A small image captioner, trained from scratch: 27300 steps.
Rows from block 5 of the text decoder, named by matrix and row number. Rows with one number belong to one attention dimension. Each number is 128 + 24 x the weight over its row's rms, rounded and kept within 0 to 255. All counts start at 0. Numbers have three digits each. After the name is the row's rms in percent of the matrix's.
# v: attention value (decoder.blocks.5.attn.v.weight, 128x128), inputs 0-42
# proj: attention output (decoder.blocks.5.attn.proj.weight, 128x128, transposed), outputs 0-42
v.0 101:110111100110169062122150127114145160099097106112117130101124124103089110160144115121107136131134129171123129119135152119106083084
proj.0 106:146154148152093165088134120112103110123109152164137096143145150124122134100146122127140106104140110105081101119135124134149123166
v.1 109:130094120103151136114100096142161157109095092151098089111114132114094105152118112159089119160106127134083115182106140120113143094
proj.1 109:157156149118128111120131125151112091101154141141151146113114128105089102127097119115148130097128147112134181077135118075159089137
v.2 107:137119128108195151131169140127143128132082122118106128096135132132120069162119138132161128129168106168109101103125158134083147167
proj.2 098:128147140154106150143125101150106137139118138145110078132130134102116144075128043171120132143136161129093148128113131092154103117
v.3 129:112105140119102108136142138137132092119135155131090163130139111112137136164144119154111156135102110127152127152121061129102069092
proj.3 126:165157138148113142150128124099142118180152132112152135148120102117153146084153130114179128148150124106122124128144110130142154171
v.4 094:136149116118102123107164155111088131111121181095123167105137129152143142127160147135135119123140143100195097082119119141140140126
proj.4 082:083146139176134133148126111146119129140096083133095101127128116133166079123094096117138177137121086146094140147144145124149107156
v.5 117:147131129120112108173128095144105134102154123143158133088164086138141150139156119119147175144137092171115103124137135110127112097
proj.5 111:159111144119139095101141137141122126154137108134118178159094141104120169086130128175105082112113138132134118112110159170109158145
v.6 112:119139125076134130148128133135114163133154137142139120131122091100119072112120102124125123177126149144087119125136113130099116098
proj.6 112:140105098129147100123113137129116105112134132128121148117119121103099108123125156151164110104151138098163146081129151097164099128
v.7 105:147111143106118144119103133121127133108137116183109146176109124107151138111099065110103139139110145101113108154123140103137174112
proj.7 111:142159079085158144098116133158094109120092112113173138110132104141087097152137159129174107129156104106111150095133140140107066112
v.8 105:127150159134078137143109136156112126110175105164114134177090104113139152086117076127093136154100147106082149172103109114153118086
proj.8 117:160117090077163111125123174132131107114144142095168144117140112152121119164138197109171078116134122108151136080144127145105111116
v.9 078:129142122122142170098154142133138179144109093127108102163119137167095153133121119103119123128128113163128151162142125094140181137
proj.9 067:139157112141089114116106110102131109100138126145139149104107142117131098121112104105148109160134123103105127109130140160108135124
v.10 090:126112124139115160120108155139138106117175181147153158161121144152150151115104095104086157114142109143125113152116149100110128134
proj.10 078:139107119123116148146098148064132140132100132094141143133148104134150179145162147140139087140117165137137110173156106145136098092
v.11 104:122108155113118139120102130119143131082141115140083126159146097132106136097143095166049107147127127112087096173103089109125108077
proj.11 113:181143138106135111141115128145142105128141156100179127138151121116128126144112141112192123133142167096125170078181122108122107136
v.12 088:156121130144136112104105133136115074100103121150094152129139163155145164135126120107120146081144131121188113120097144097132097112
proj.12 085:130182119120142161161120112143109149154131112096174134122139122130142122114140081123138122145141162116050134165151125144122147136
v.13 118:099151115116118094127125129120135161129128119105138093131104111102110113115108129149140119153102162133136195153132106156146113137
proj.13 126:122088122138136103112117143112146127098130125139109125101112140148118126153135174079114114111131075114180114106115147113155142146
v.14 101:117084111108149134104106124128125127086070110087082117135135091110083130098139128127062101144147128116113099114132127117110089103
proj.14 083:133127131123095129136099127112144136105171189141148084122162137127167105131129103138154158141121139139096105141141103098135122095
v.15 089:134135132167121143118121142149103094116145131150131118149110111097153150088133120109109142112133130122133146121128130061164134098
proj.15 086:124121102111127132112123134093152145113127145124157131097149109133178130127146157106154100109140103129096063123139098174101091100
v.16 110:140110137125135125095125138082118112134047107121081112137104156114153161173129116126144121100114149145200125166104114085114134134
proj.16 111:104192149136109163140123122137134129092138094150159095095138121139119093118125105111144165140138077090087160151133127117119144129
v.17 106:154130114123126114152120143101121138175110173152160126112108126137107070150112114115120158134114104108129127117161146140085155130
proj.17 105:095108114106121128131145144109109117114129117123097111161133127080118155112148144193102113159149118143173112110107141113150115107
v.18 107:131116109164080128102115120134123135153135136102174173117119157166111185102155160123132123081157137107143124092159151122108149113
proj.18 103:120140140140130140144144143127109132106113139093102096172171112143200125151096115131112154184103156141100117163130104150122123125
v.19 099:139105099116150118117112102142126112118103132128159122120178108160109148130157165150140142088153117135115071127139149143114129089
proj.19 095:162106169174121173136133158134113115104147131091088104187130150095162144110119097162102153152110173151119133096134107118134131139
v.20 131:146101133127087136106098115116113125153151141130152142131128123170096148103146111150102118119128102075109098131119118123099153070
proj.20 112:136121153116124120155125151151125104094142118075112112182170113082148121166088149161135170174124161142139156095131116116135104118
v.21 093:115149146120173122116162133103123129171098135098109110135090143105121107158133142124173146127126164134136149099159146112120176120
proj.21 096:085153117165110133129162103115090117100100093158114081110133125125115113106143117137108147145137068117117116112114113121131111146
v.22 098:139141119104144143149133117101121168154159149132179097127144101134095078110110106121130113161163152120098125097152133124115178142
proj.22 097:099107097138128109102100135148112127082085118135105098122147124108113116130111156163086145116122108145167124126096139122154065103
v.23 107:123135143108144160131154150146152148120126128143107139180098141107129092132095085094106129165120104150078126148135124128110136160
proj.23 107:136122091100132114126080114097110128146119153144168153106123116112086144118157149140166088136151132110109116144144134139111097085
v.24 094:126127097109125098145184119184115134163132132104155137119099130122118133152114113116183132112115142151148131106154143135146172119
proj.24 082:144113152168128139088154133138108115142100084150108150168091122108118083101111161101115162126121116143115109106112140149136100171
v.25 110:147113162149080115121093136127136100196142181134145120114144104131128119073130134143081117094143120058142109097145098128088121111
proj.25 100:094131126107143111177143106097148129107149118075129152160164110077140101172129173140121158175134156146156120141113122122133147094
v.26 087:112140129134139148137139111130127151118201137101157141156138130137092123112135142125147101138143138115082113123162145177159164159
proj.26 086:145083157154148132114120138151114103140086146102094111158128162139116136142116124147107142169098174158153142095106142114157124160
v.27 113:136112108135136109111107112154101150161121146126174104116144103117139142135151155133133150112138113135170119117151145118118122093
proj.27 116:091110137156119104120164098095129135108122116138109189128110157099104099162092145099084121126126140122118120125133156155141158168
v.28 103:112148137132125116142127086100103157132146097083159134132107140149118149184163139130164149155103126177121160125148130129145097121
proj.28 100:151108143135136119138151179114134139132151117152108143124105151160168174113155135127118091122121072084124131134116126137092193150
v.29 099:110165160136126183140162152093119147164126099092110126176110137115099142110137098118111112163120163123094152120155125105159174144
proj.29 100:142151116115128113132113127160104119098111125158127092118146094177142108149101144136155135130126076107102109134122121130108084112
v.30 101:154112132149082131113105150139128108157155160145114165143101135153156165091145112120118138096149107090162097127089123110115143082
proj.30 102:112164136104139105181137102129118112129116093063176153144139100092127088145083142113157123169131169118117151139153117125122106134
v.31 116:120154112113155143128123152080125168120129104112117117140115125148120090112076145116149120149125159125117143147100137165121154174
proj.31 120:104119105138136140148100145159116116094105130130120064101126156151101118157117112138113128138120103135159164122100158076148118089
v.32 105:113137129130118097167174158163111125169165122120138114127117106145135157104111138138164131150164112133103144129132150181155122132
proj.32 108:096090136146113138116124160096105094075115138154145122152128121124161136116147097124092131095095133123166091132109162104109135095
v.33 090:099139133148124138144110106138142123086146119127117128125144146112109105100134166159144122156199145120081152137083112114168090148
proj.33 096:141159122121144079101145156147134116169174123159146150100126148133137146163106094148094127126115135151184100135134146104101151080
v.34 090:134143135120150130154125128109152130085181134138105145148154123153142155077103115131127155139176114166122129137096136131151124144
proj.34 090:140143127139157116110166157168065122160096099139115134099114142112135101158153109144112129086105142102133117118131148123119131073
v.35 089:128167124134127156116103097100097140147119106140155093102125181139086098072126139130120112129150109130123125132121153120140166115
proj.35 075:160110112094122104113170120116128147135160122145083151179098139114129110156161125134112174114133159144128088110071097102110127107
v.36 095:130089116106121102105088126119116094105149126152109147119098121126122158114133124166116132117108123172167120182089125110115097063
proj.36 091:131182139104138127149166110106117111132140136047109145157106103127119096168091127083139133162102113126113176104183123131132149169
v.37 100:118165124147122160111155147102147150206143141107107131144124142102141118097149134075109129128134142085084167061156103115146125132
proj.37 106:126087095128158107162097129148134161137100098138112113116122102147180140137129138147125089128137120108130084155065120129133148101
v.38 094:100087130144141096121147126107150149139112127125130121151105138123120148153111100082139144148125109127137155097133165118105138109
proj.38 102:108161152121129167168129142122096142135091146102131114148149098117123109131154135121120114101113103159086118139158104138167085095
v.39 118:101164162130125151148208166093114162189150120101136105127120108129129114126116125123088131163133115137105134099153124150132164159
proj.39 108:128080135136125145122073151160113152116090129153119103141137140111157125117138112143146101105101125099110104124080106118123112069
v.40 097:155122138149099136133152133142132094126165128133125124135133127144153174113166139174143108122128132132151109147104092137143120133
proj.40 102:106175110137138074103152150112108084118146170127116156131095109121106096137094093112099140124080126117143135137167166131109110153
v.41 089:170130115140107136109097115105108141078092101126159131082123157096130098169170150126151118121105167138158106132136110092097093122
proj.41 095:144160104125156135120106136134199160170167155127144105128101118167087138122081137135125144137142111143116173138157116113128145184
v.42 099:081098100102129102109088111152129132103091095147100108108123106097112131143153129149129123125106133182122138135133150097152125073
proj.42 111:138158149104105146129128162080130111116190126111153177113125113166126151119111157098116112164159133146103099126122114131176122143
v.43 093:084129133090139115144111115097108154068093110136118144151129166122096125146132142100143168129137126155165075144110138147120120120
proj.43 085:132131136167109218140156115139138096169102112089129122135128134174112141144129133112171133133146103155098162069162096107135126141
v.44 120:120143143110174112112124117146130113157107120112088140129104144089115130101156162109103186134124119104096141085148134132133098102
proj.44 102:118103128080123113179138093110130115134154050131144173096132117150158154124133111131152098145150118134118107146084117110135156128
v.45 114:082164144108128168137146146123073161082081121125143132153151127121110083153148167154099124153153158147109117158114115128147105128
proj.45 119:159099129161127149107108120155159126183154114131132126118117193163117160134104132109179145136151122117134142074144090126114155133
v.46 094:146199159155122223123153130111104148126120110124117127186126162149136116105111142142099141116113153126105138141158125104172137106
proj.46 092:146099114140164096149103100148115116151098092103098161123110157143122118127132160105142100159152152071111117073087098143092156125
v.47 097:108072084127119079098122142133153109128109141128102133149082119125134133176110099127142146131075147140152160118134147133143149146
proj.47 095:127177169108098129163119140119107112116145134111160144130145122125117095110140173085142086190152134116107118148126124149183085125
v.48 108:113125116149128102128129104186135125179143166127130140074124087126161145127105164142135146121149102084132118092117105146150147163
proj.48 103:143121113105089062133106129116136122112156140165141134123147130121116104112125077137090125107126172134167113197118184101117095083
v.49 118:131113144096130099120143149090144120104126157110095114155122138124153138120164121122095155111110124140159140136156109143128082117
proj.49 108:111139136162130164162138146160113130142108113090126132120129087160144119158102158114167078163116098119110123100132113129164143147
v.50 104:186166158100133167134146156146135128129145156118125109151139140131130119107117148128100113124151098132129130120123109144121088119
proj.50 108:117098114147167129135123115170096152162107121118095157118119105145145113155104099146165113117117118122135134092114129133091204132
v.51 103:110157136120137144145184146137140145131115091126096103153122120118088118085153129124109115150169139140044160105144125115156114130
proj.51 115:133086127126169112112123132132086141133126102129136162095121131112180148120123128149136081147122097106140098077098129160112171114
v.52 104:143116113151096131115104087091094140109111100150137128107157178106110113151153121115169135108132120141120086142141142091095086079
proj.52 108:141164106135171161123152117111162148156123183107108116165096089172112127114086140104126154118140112150110171095169089124117142174
v.53 104:086154148070126129147144155118120124127099140130141155109178097147123126132122160159100165099156074148129110145146115155105079122
proj.53 110:156049125200125174126137125132144124122114116139121099123154139139171150130125106162175120077117123127165134091129086103122161112
v.54 116:121134107125151140118146109160134125131076103121097100154100155096105171124160112076160111145101126120116139120162155129138136109
proj.54 109:116126124127145152152153124054106135098123140090114140132126062179158133150127144116107135128114106142129130120134122113127148132
v.55 096:123163136132134137134156119061145141134113132096167092132160158098100110100103111110151124143157175109100141096165152133114123146
proj.55 084:141102143144158157095149164139133156135134142149111090146128127116145115141159142147097139109109107123159108140083074127128120082
v.56 119:131120127164091131122149104130106153178125124146178130104115153153148145179080136127152129129139117091145103105128147145138190158
proj.56 124:125128127138110122135111124114149110095119199152102101192150139104094107109173098114112162117137168119120121143140119108104081116
v.57 099:129142118156105148144120126146064105125114094139146115117155130148124142125144152151138123117154136120086093152118138106139100073
proj.57 090:107130131150156102107150116085116088110144150118100173146093126127120109122091120089091151130130164130122123090145128141092150142
v.58 098:143163125123156138129138151118166110115133122133117105150164125134119133107136112108095130103111114140083118142135136148098095115
proj.58 098:147050095146148171104125128117118131098119104122127129096115107124182173110128146177148110115134109126155142097132100141121156164
v.59 114:108098127125160087116097122133161112156124123146096148119113132108152092119090096086091134119091118095128148089148114126121141122
proj.59 112:155116099085092153156107126124162136112136085136178109122133122120154166113165145153158120135157103155132106173100129117181098149
v.60 109:120083105124133099106094139115141118139118113132108111160082121087138104141131105108127126125076169145169172098117142110122138101
proj.60 114:108169147069122153131105130132126142150160093087146147115095127130113112106137160090135100184141104128069139158113124156169111155
v.61 117:163159099160112172119120114168144099145133108126131119101107136131178153126168179088142129083124150065138121095126102118133085114
proj.61 113:135119083118157068166117127086145105139133115134109160108113095155121131131101124138083110126130156137146105155092131109102156130
v.62 094:131120121110097137148155142142104104175100132143144115099100132129153143174107120088128127094053128094131113099161115153118146127
proj.62 101:111099122132124142156078116136151136105096118126142123144112111144123134084118131141145126132159127125101169119100135136112153173
v.63 108:102121101120138090128162092194139110167120154160143152084109092149147176157147125114125156093069083149140092112147117141118133120
proj.63 119:125111133144094132169120140102123093095102142107125146153148089146126102084105110135132133124158179126123128153129141139142108135
v.64 091:143135106138098150128086081118115162113171111149154138090116107130090176113136142092132162099163117107109105123136149121169124137
proj.64 088:135113131116167063130142177111163156135117153118125135158118129143133128119123164122141115102106116121099081132124123091136099114
v.65 101:137105132134109133098089124153137144090149138156130170086136109129136152141146120111116156107143113111143124164136120136154150157
proj.65 102:154127133120155082099138135121140156150055169114150137152115159198109120118132144079157091155133111125088128106112149108123121162
v.66 093:164126139118131132149120180135094084104123139129096127108133088154172119101132133187079105119140123130138092171117110138146136141
proj.66 104:131146157118130101109137091116126112136145114123158131128128158123115173145088132114084135144111122141137160094116131110059124155
v.67 105:136140109117190153158128132105115126092137162132132126140154086150098104133127151129165146144159166148103131105111134158155092162
proj.67 108:096132152132149127145167142150132100121124108097128101148096143095115123139089148147120132075105118086112115159131113107097159112
v.68 095:142157150160100120131104115089135126184146151119163130108127124148108146111123126128141138166145140092119136088136108122114190143
proj.68 098:165095096133115150118174112121143148107129114104113095180161140119134117127142109114139131102082122129137107124066125107070098115
v.69 077:118089137097148105093155099139156083117085125124117091154140129150163117138131120155113136120145121142132121158109115084097094109
proj.69 069:083119111153116155152094127111147119094172105119139115096135117120124119138123100128126151120140147140165118147137117135148125124
v.70 089:130109092105143089091108119144087153100154133115130129121111128117083144135145117114117161129130135170099129125102157127147124083
proj.70 095:100135149109164126178144146142140071135080101117136121142114138107117102126096128137172132088120095084102139154146103157160136114
v.71 088:107095103108132081083092109120125144132137152170152162099122100118143135171135125141133173099106103170153086143136156138115142093
proj.71 095:139153188141117157122148106136105089109074162061125137127122136140150119115128131088168096129131127084078158108106153117122133157
v.72 092:171073112134157136102117123132144109112104113131096124137099138114140084158094118131155083138117147086155132152176145171093165134
proj.72 078:116137130116134123105091117129119143131079145125154109137138157154145149122148160105131146125142115143108157075124176126102101154
v.73 093:126178133138152191122129131173138138146080080139153138117132142183090125078115137100137140111133116142095153140164106105131128129
proj.73 101:144111098148130079165117138081120159173160119151115130153122132126107118117166134141157121162159201138143103130177122153179138144
v.74 089:140139102115182146121153089130127095132101125116137135129119109150125133128095117073177145091151104154135104123168156120101148137
proj.74 093:095120165184157147175107131119078138177099103128129130147103116091089127109147134118166103136141196116101138132169172136158124088
v.75 109:132120134124146154126092188066138167146115114112104090152135155164103075099096122116103070143154153100087161129129132135134127158
proj.75 115:124139086103107153129163113139160119076112114153104086120158114131162139149116142175113156082132078143160092109121073117144121139
v.76 086:104121101147149097141128116172094170131141105120174161113113120147096126158132154124134149150125130170100131126077127170095147084
proj.76 081:155134104130135102116178155132108139162140142177147109182137127097150139119124095116120116070140146113105148134158152164123083116
v.77 086:165120148138083136121088101110124099102142154149120124085143130114184173114156146144126117096150151090172082136140117096157118122
proj.77 100:126113119126116105085116146132129149106133154130147179097095140155117142142126113101070108141136099144131154128097151119088120155
v.78 097:109145170133122130126158105145119135088126144173116149172147104096154126162153154158139170149106102135156128120151091158167104155
proj.78 090:155121154143125123109106118115118134164155162086143122118132157165131146120130110072128089147091150090099121143107156106085143112
v.79 111:126058128121109095090119082087110110142135135134147132141132138079144142143148104123163116103105123104140095135134151086098125063
proj.79 116:110103122113102176108109113177111103083093132110129139130110118115146095112120114105135155122158127125120148114082153139122114124
v.80 083:106165132117134156132092135111097182132105083119183158113149172136101140095110123102137126145140115132090160137164137150145135162
proj.80 096:172125097108136129114132144131164166119095127142105093121135117178143123103144131134160116097118105153125102120142135134146126138
v.81 088:108137155168150149144158121186169122147139133079077111127098137104120121117138155138137129122125126068116162075133119139143100129
proj.81 089:097141124146154059177131129094113140184161126158139142155155131127105137135145136107112117184146166152125070143165110133162113110
v.82 101:097098116124163104139089094136126149103150146151143151099145146144128173134141125132171156135134129133147148142115142152178137189
proj.82 107:160102122126122138121169151116173134106095146077128131143126138179147113167138159093130112082095077111084082132112130102105115101
v.83 101:115144163155186171133124118111099131165077135118116115108133155162122098076105145091139115142151151088072127129137102119129123115
proj.83 099:138128091115105120138158123131141165120113092171125087134120115127135128118130124170128136108160130160161116141152141154119115136
v.84 098:131105167123094144113111147115132080099132114137121105130137124102197118128127086115098099101089124106166099142153104101107114143
proj.84 107:099137134106110141094082115143098124124136116157130153074099130135097108120137113150090155179152147146167189115115140129129159155
v.85 108:119118135108113112124141156123130108123149172141090123132138071114164117154151148161125122137114125122165097089111139140149139136
proj.85 121:086148177109140149118105104130118085122137100078139153134107142108125129129086117123094157137086120106123156148067141081085155124
v.86 096:123138132132102171112115124151151144124128095111165130146129113139131149130096094100094123130119107124146133117143129104123167152
proj.86 103:133099146106140134136081142121121150122087116137099123124136122156109118117149134142157137168102136154163131113121117134156153147
v.87 098:134100123176149167114154058088143138103096123132111102154149135144096144111122118103153115141172148110109141153158147086132126148
proj.87 084:114081128161115106135117155112153147118096154119140104136124125133136124149131162108148122122146149122113096102156128113127100092
v.88 087:119128136113190154139157126141115078110070133113083097108150109131104105126110140133160108161129144151080112148112128129149084124
proj.88 081:117139163154125115158138099132130110126151104096170117166134137089108131162073147109126119091160152099117144124184133145123122116
v.89 089:180123132127100124165133129062148103113110092105121134157119161139159133099139122156129090116120138120134121178146090102104092101
proj.89 096:143134091131094126105138112140119126107180130154135115091159131129118126135124123131111146166181156156174139099141130153099125149
v.90 093:097097121103079103125103164130118145142172122141104143096128123075151143149149137164099131119109131114152132143128109167161096119
proj.90 092:149153144090106129081138114113138099084132156108130172082146131171182127144114117102077147143118060110120131122082109089119136158
v.91 095:160142130120115120153111134131129068131100144129145126068134077184130113100092149159110131140175127118115097128122156123117163128
proj.91 091:135117158165151119146150118104145132113149111122120085175161124110149159130138155147104126082100134145146091119114098068110112127
v.92 095:138085128125134131113094118135134115123119170128085108096129111096171158122126143121085121127128126078165109118127124107158074136
proj.92 099:088138179093128106138091133126153131099104129088139157108106118168123126157090142105101120153128095129131135138111123106135163134
v.93 089:125103106125089109094067148139113162111178127111148141146113143100110118117127095116117120129097111091128134117121139136098181116
proj.93 092:124133112074127152126127114142144106102073116146093111133156142163132110139136136133162171113120079138124129106072117142142117137
v.94 098:122129136126075148115182100158149113135133092128169147153112129126137167160130119105139148118126091152160111125132131107129157110
proj.94 106:116071140147150126124071152115080142175134106171126165126101125109085138093163081105125134167113177145126139150129154141128119096
v.95 083:180138126126109124138125160084129131142136108104141128112137135180120118096159096139124097075141156127114171150100100114125080134
proj.95 095:139135072117108105115150152144142150090145143181135113094133127119135124125130116159077150131160097162176101115141095156141128164
v.96 092:151095113128123122126137136109167116116097155116090111115147125123155130152129159144119145108133112115155115170142108107154085101
proj.96 081:119151159120133084102087147146084157124148152161141133101149145115098162153129111143122135080122136109111098147106146157103108109
v.97 098:099129145137147105130138174060117156126157154118153128123166089147148112131136131151098151134147139124132131131103118116138114147
proj.97 108:171148103092158129101122092141181112160126109143146103142098134144107128138124109137151132152169131134126124065132115164105094140
v.98 122:096132132173127136132133117095082162167104109131125152124133133104144099132120153096165160123111128083146134157148114121132151095
proj.98 121:100112093108131093093078159093162142132158140151162076126072130153133105130151110165104161129129146134117065119107113134138101117
v.99 079:138135128160157162166153152143138122117129152089113132160128134106154107091123152101094107169160159129080139123134149136182118143
proj.99 071:137088128138138129108139104124139136132114092166132098088127100180134147172151105125162123100145118159184127088135092121133122106
v.100 094:107123149139105149111163156105125154150125109099103134176129146131139088124116126144125113195157179103123159142096142106136174110
proj.100 089:136164181143128134139119090092132141112118073113119105121114136100114105130157117108136144133153145131130132057169095172160108168
v.101 096:114114125075124127126142112144130147113084117141134110084118123131095152167150106121113169105087067220154119155099126106107129107
proj.101 097:199158158110128113157103146130124113103117191112117144144158134099132104115125216129140118130141153080116112119128151146133089109
v.102 095:060126134141102135095107146110118149142140101111114104126103154085116110155130124138145113148112167092141158164108126103135110150
proj.102 086:140159153136136110106139088092107151143097067133139138146126137119120084156137099153137149150144160129087117108178117159140130143
v.103 091:120156117165155191120150094163110115147121102098107121156121152127115141079130165100145100156141152097065115124177154109152126091
proj.103 098:112078164115132086139141159103100135102153149144134151096130098124151130111128121116111177099114091123176153166132098091177154134
v.104 081:080168144156114168125119133171083128138154100096129124104102145088100099145145152124144102132145149146114174107139119158142127131
proj.104 074:130136152133136117114149123099117114114133144121137129143139118136153077143164130108162120162148146077114122131141152139163165138
v.105 109:100159139116107084136072107148073143126164127139179125146126101124118152168146105113117143111115129137118101063119155148149140154
proj.105 115:137103109127109156130167137130157110139117125102115151128147139147143119077135117115135148196112142124101172169139130097146180139
v.106 107:088135146128161160137160115131088154138134108115130122142114117090105086146158125113114140173122137151136148106093108106136092111
proj.106 119:162112150087133084141113101127170137112110151131134080126107134149120110131113162161144128121145122101105089071167139156162139120
v.107 105:129125115114109147105130134096137142124105126138111124097130133154130152086119113125102130104103091190136143174132105095136113125
proj.107 100:173145176115176099138115155117106096164150145129122132137143106133103150149133134121127112106166129120185116079097089152071078100
v.108 093:137089143104106085135107178103168128098149161168127139094122124111146099132107129194116159157130123130183131163080113129115130156
proj.108 102:140187109139108153106110069157138161123102100124115099164125150113118142157113134136130094124112160131097104076139137173099104139
v.109 100:149114120125167125149147104127202148112103160138115146072143137158115143109103127145136153115126093111141147184128108162124146155
proj.109 104:119146101148130141095145104147121075154142156128144090150134125135119135204115125121147089125129135126158102089107137147078089097
v.110 095:129117128084138109131107121177157093103128139173133122112114138125107153183120097158121110093116096169136103118100138164120143143
proj.110 099:148153130137100168133150126133107139088094140086092158156180121100157122110136154125125115143081138117109157165139159101132148132
v.111 092:163143130116140141154147143134114108124091152137138146105154097163153128145175134163071136110111104182122101137144114148135131126
proj.111 094:159162133123153136114133092151146098120139166107139125141131119137102122137094159076181105118145136095124160103126144125119111144
v.112 088:115147137098138135114132145167090097121143128116134122122152059107137110153151119125102133123119096159118086099128109138165117146
proj.112 084:171113144084187097082118136137133143133108141133110149108127119141109114071137133145137146137127100125116153106127147153129127132
v.113 096:090125093076139115112095119168121178076103112135158141085110131135097146175141120128100158095130094234133141131108137144117117158
proj.113 102:215128141105156131136146126136113083156106186140117140127171104129157115137155161119183090150144126096131126113127134132119124111
v.114 099:105153141145145151130158155127149131130117135081113135147126137109135092092090161107134119147191171101103147107173135143149138150
proj.114 099:119093133129162137078097155122110172130121112190115128099113100135151131147176065134139147092120090150181127125114091130123118144
v.115 093:144134177137118130167150167134164085150126138118107120135116093099145096123105126105156116162143132088121129094146112175136162143
proj.115 085:105114120118106158076088159118126182123120093132099108126124133138138139112148101152074118109070124156140118129115133135082094143
v.116 111:118129153140137097108144148084101153151152147101135077156125088104142114149172103117103119144102113113147109099118099116133129111
proj.116 104:138137147085133095151117113133170117139111099118135136134089180131072118079104123166104165150150134154083126107141144171116112149
v.117 101:138100116109166156128185108163146129125105115132097154141129158148089113104093112133117108152131118176106142156089148128084154083
proj.117 089:149125173097128132171099136100121152079122147123096104123140104118154152136122165121127140093125107121171112094150095124164102123
v.118 092:116161142149135149162168091151078110151145098119122119161129122098137114118167137056129122155128144122115120067144104102131124092
proj.118 103:115091130099119086155103176132155151100125149112153105101077138140125097075111162149109156114128089119132120132131150111169150124
v.119 088:126119152120123152154102148150106083141117153134107150104163111128159111150139127162091102165138147103131108119128114135159077130
proj.119 068:112119141095172114108120090101157190102144119156089095140170089154115140122122114152153113080120111137121127129151109121115141100
v.120 098:141126124139125157161138144145134130122098118150111165104104172129114112148122145168124125132122151136130152185111125127130136121
proj.120 100:107168122158118147119116069113118134098153133124134085154136083133140117183120146093168090099114164096108097109157118123143124114
v.121 092:124121136131146134147146149139188110121107171138100144084162093128148142148129145199113129107133105151132125157137096184174098130
proj.121 087:152166107134137154087129131143113112116141164142127112146174117151144135193129146140158075102088152133132095131110142120072100103
v.122 099:140123136151115076138136133111136139171196146139166125152113141095133110158139092137149134145103118100153116096130140145093152142
proj.122 104:100147115138055155153141116140161149101105098099104117148129164112119123096098152134105128182100160133074120145126145111138145156
v.123 107:172126102166136147096138095109160128152090110105085092131103169135142137106139120104150095141089122094142141166171100111154119116
proj.123 100:113120139124117068173131168124089128138165138110161157127125146116087149144102124167085135090121121134136083157083141115109107091
v.124 099:155133153138108136128162127085142087169147110119108109142127119107177127104111124101170084155093148077129108097200106125140148138
proj.124 095:095146126108127102138123178151103162146132089106121164134069156116099119109108115147059148103117119149122142115092140128102115153
v.125 104:170124135163138132133147108146105108156094111154110127134113141122127119130145136109163137155128130104132127145129121121122160076
proj.125 110:063124113135109114176102118104130140080137142090134105133092147116118111109092142129104126111098127113081111131135162113179141127
v.126 096:114122120122157131154161100163089174123078111154150147095138116123095133184135137133118160118116103192128125134135145122108118137
proj.126 089:166130141090131117124092123147121122104126197124136120130114123110148096109113167122166124120105130101082126111141163139151136141
v.127 098:064136141107124104117104132131113149139143138117122120121132055066125102161159114146089129157102096152133142099126121118140109142
proj.127 095:201138159102161082119111137102148152112108159143102098129149132158131131115169154178150149153124145130102085092117123159128131110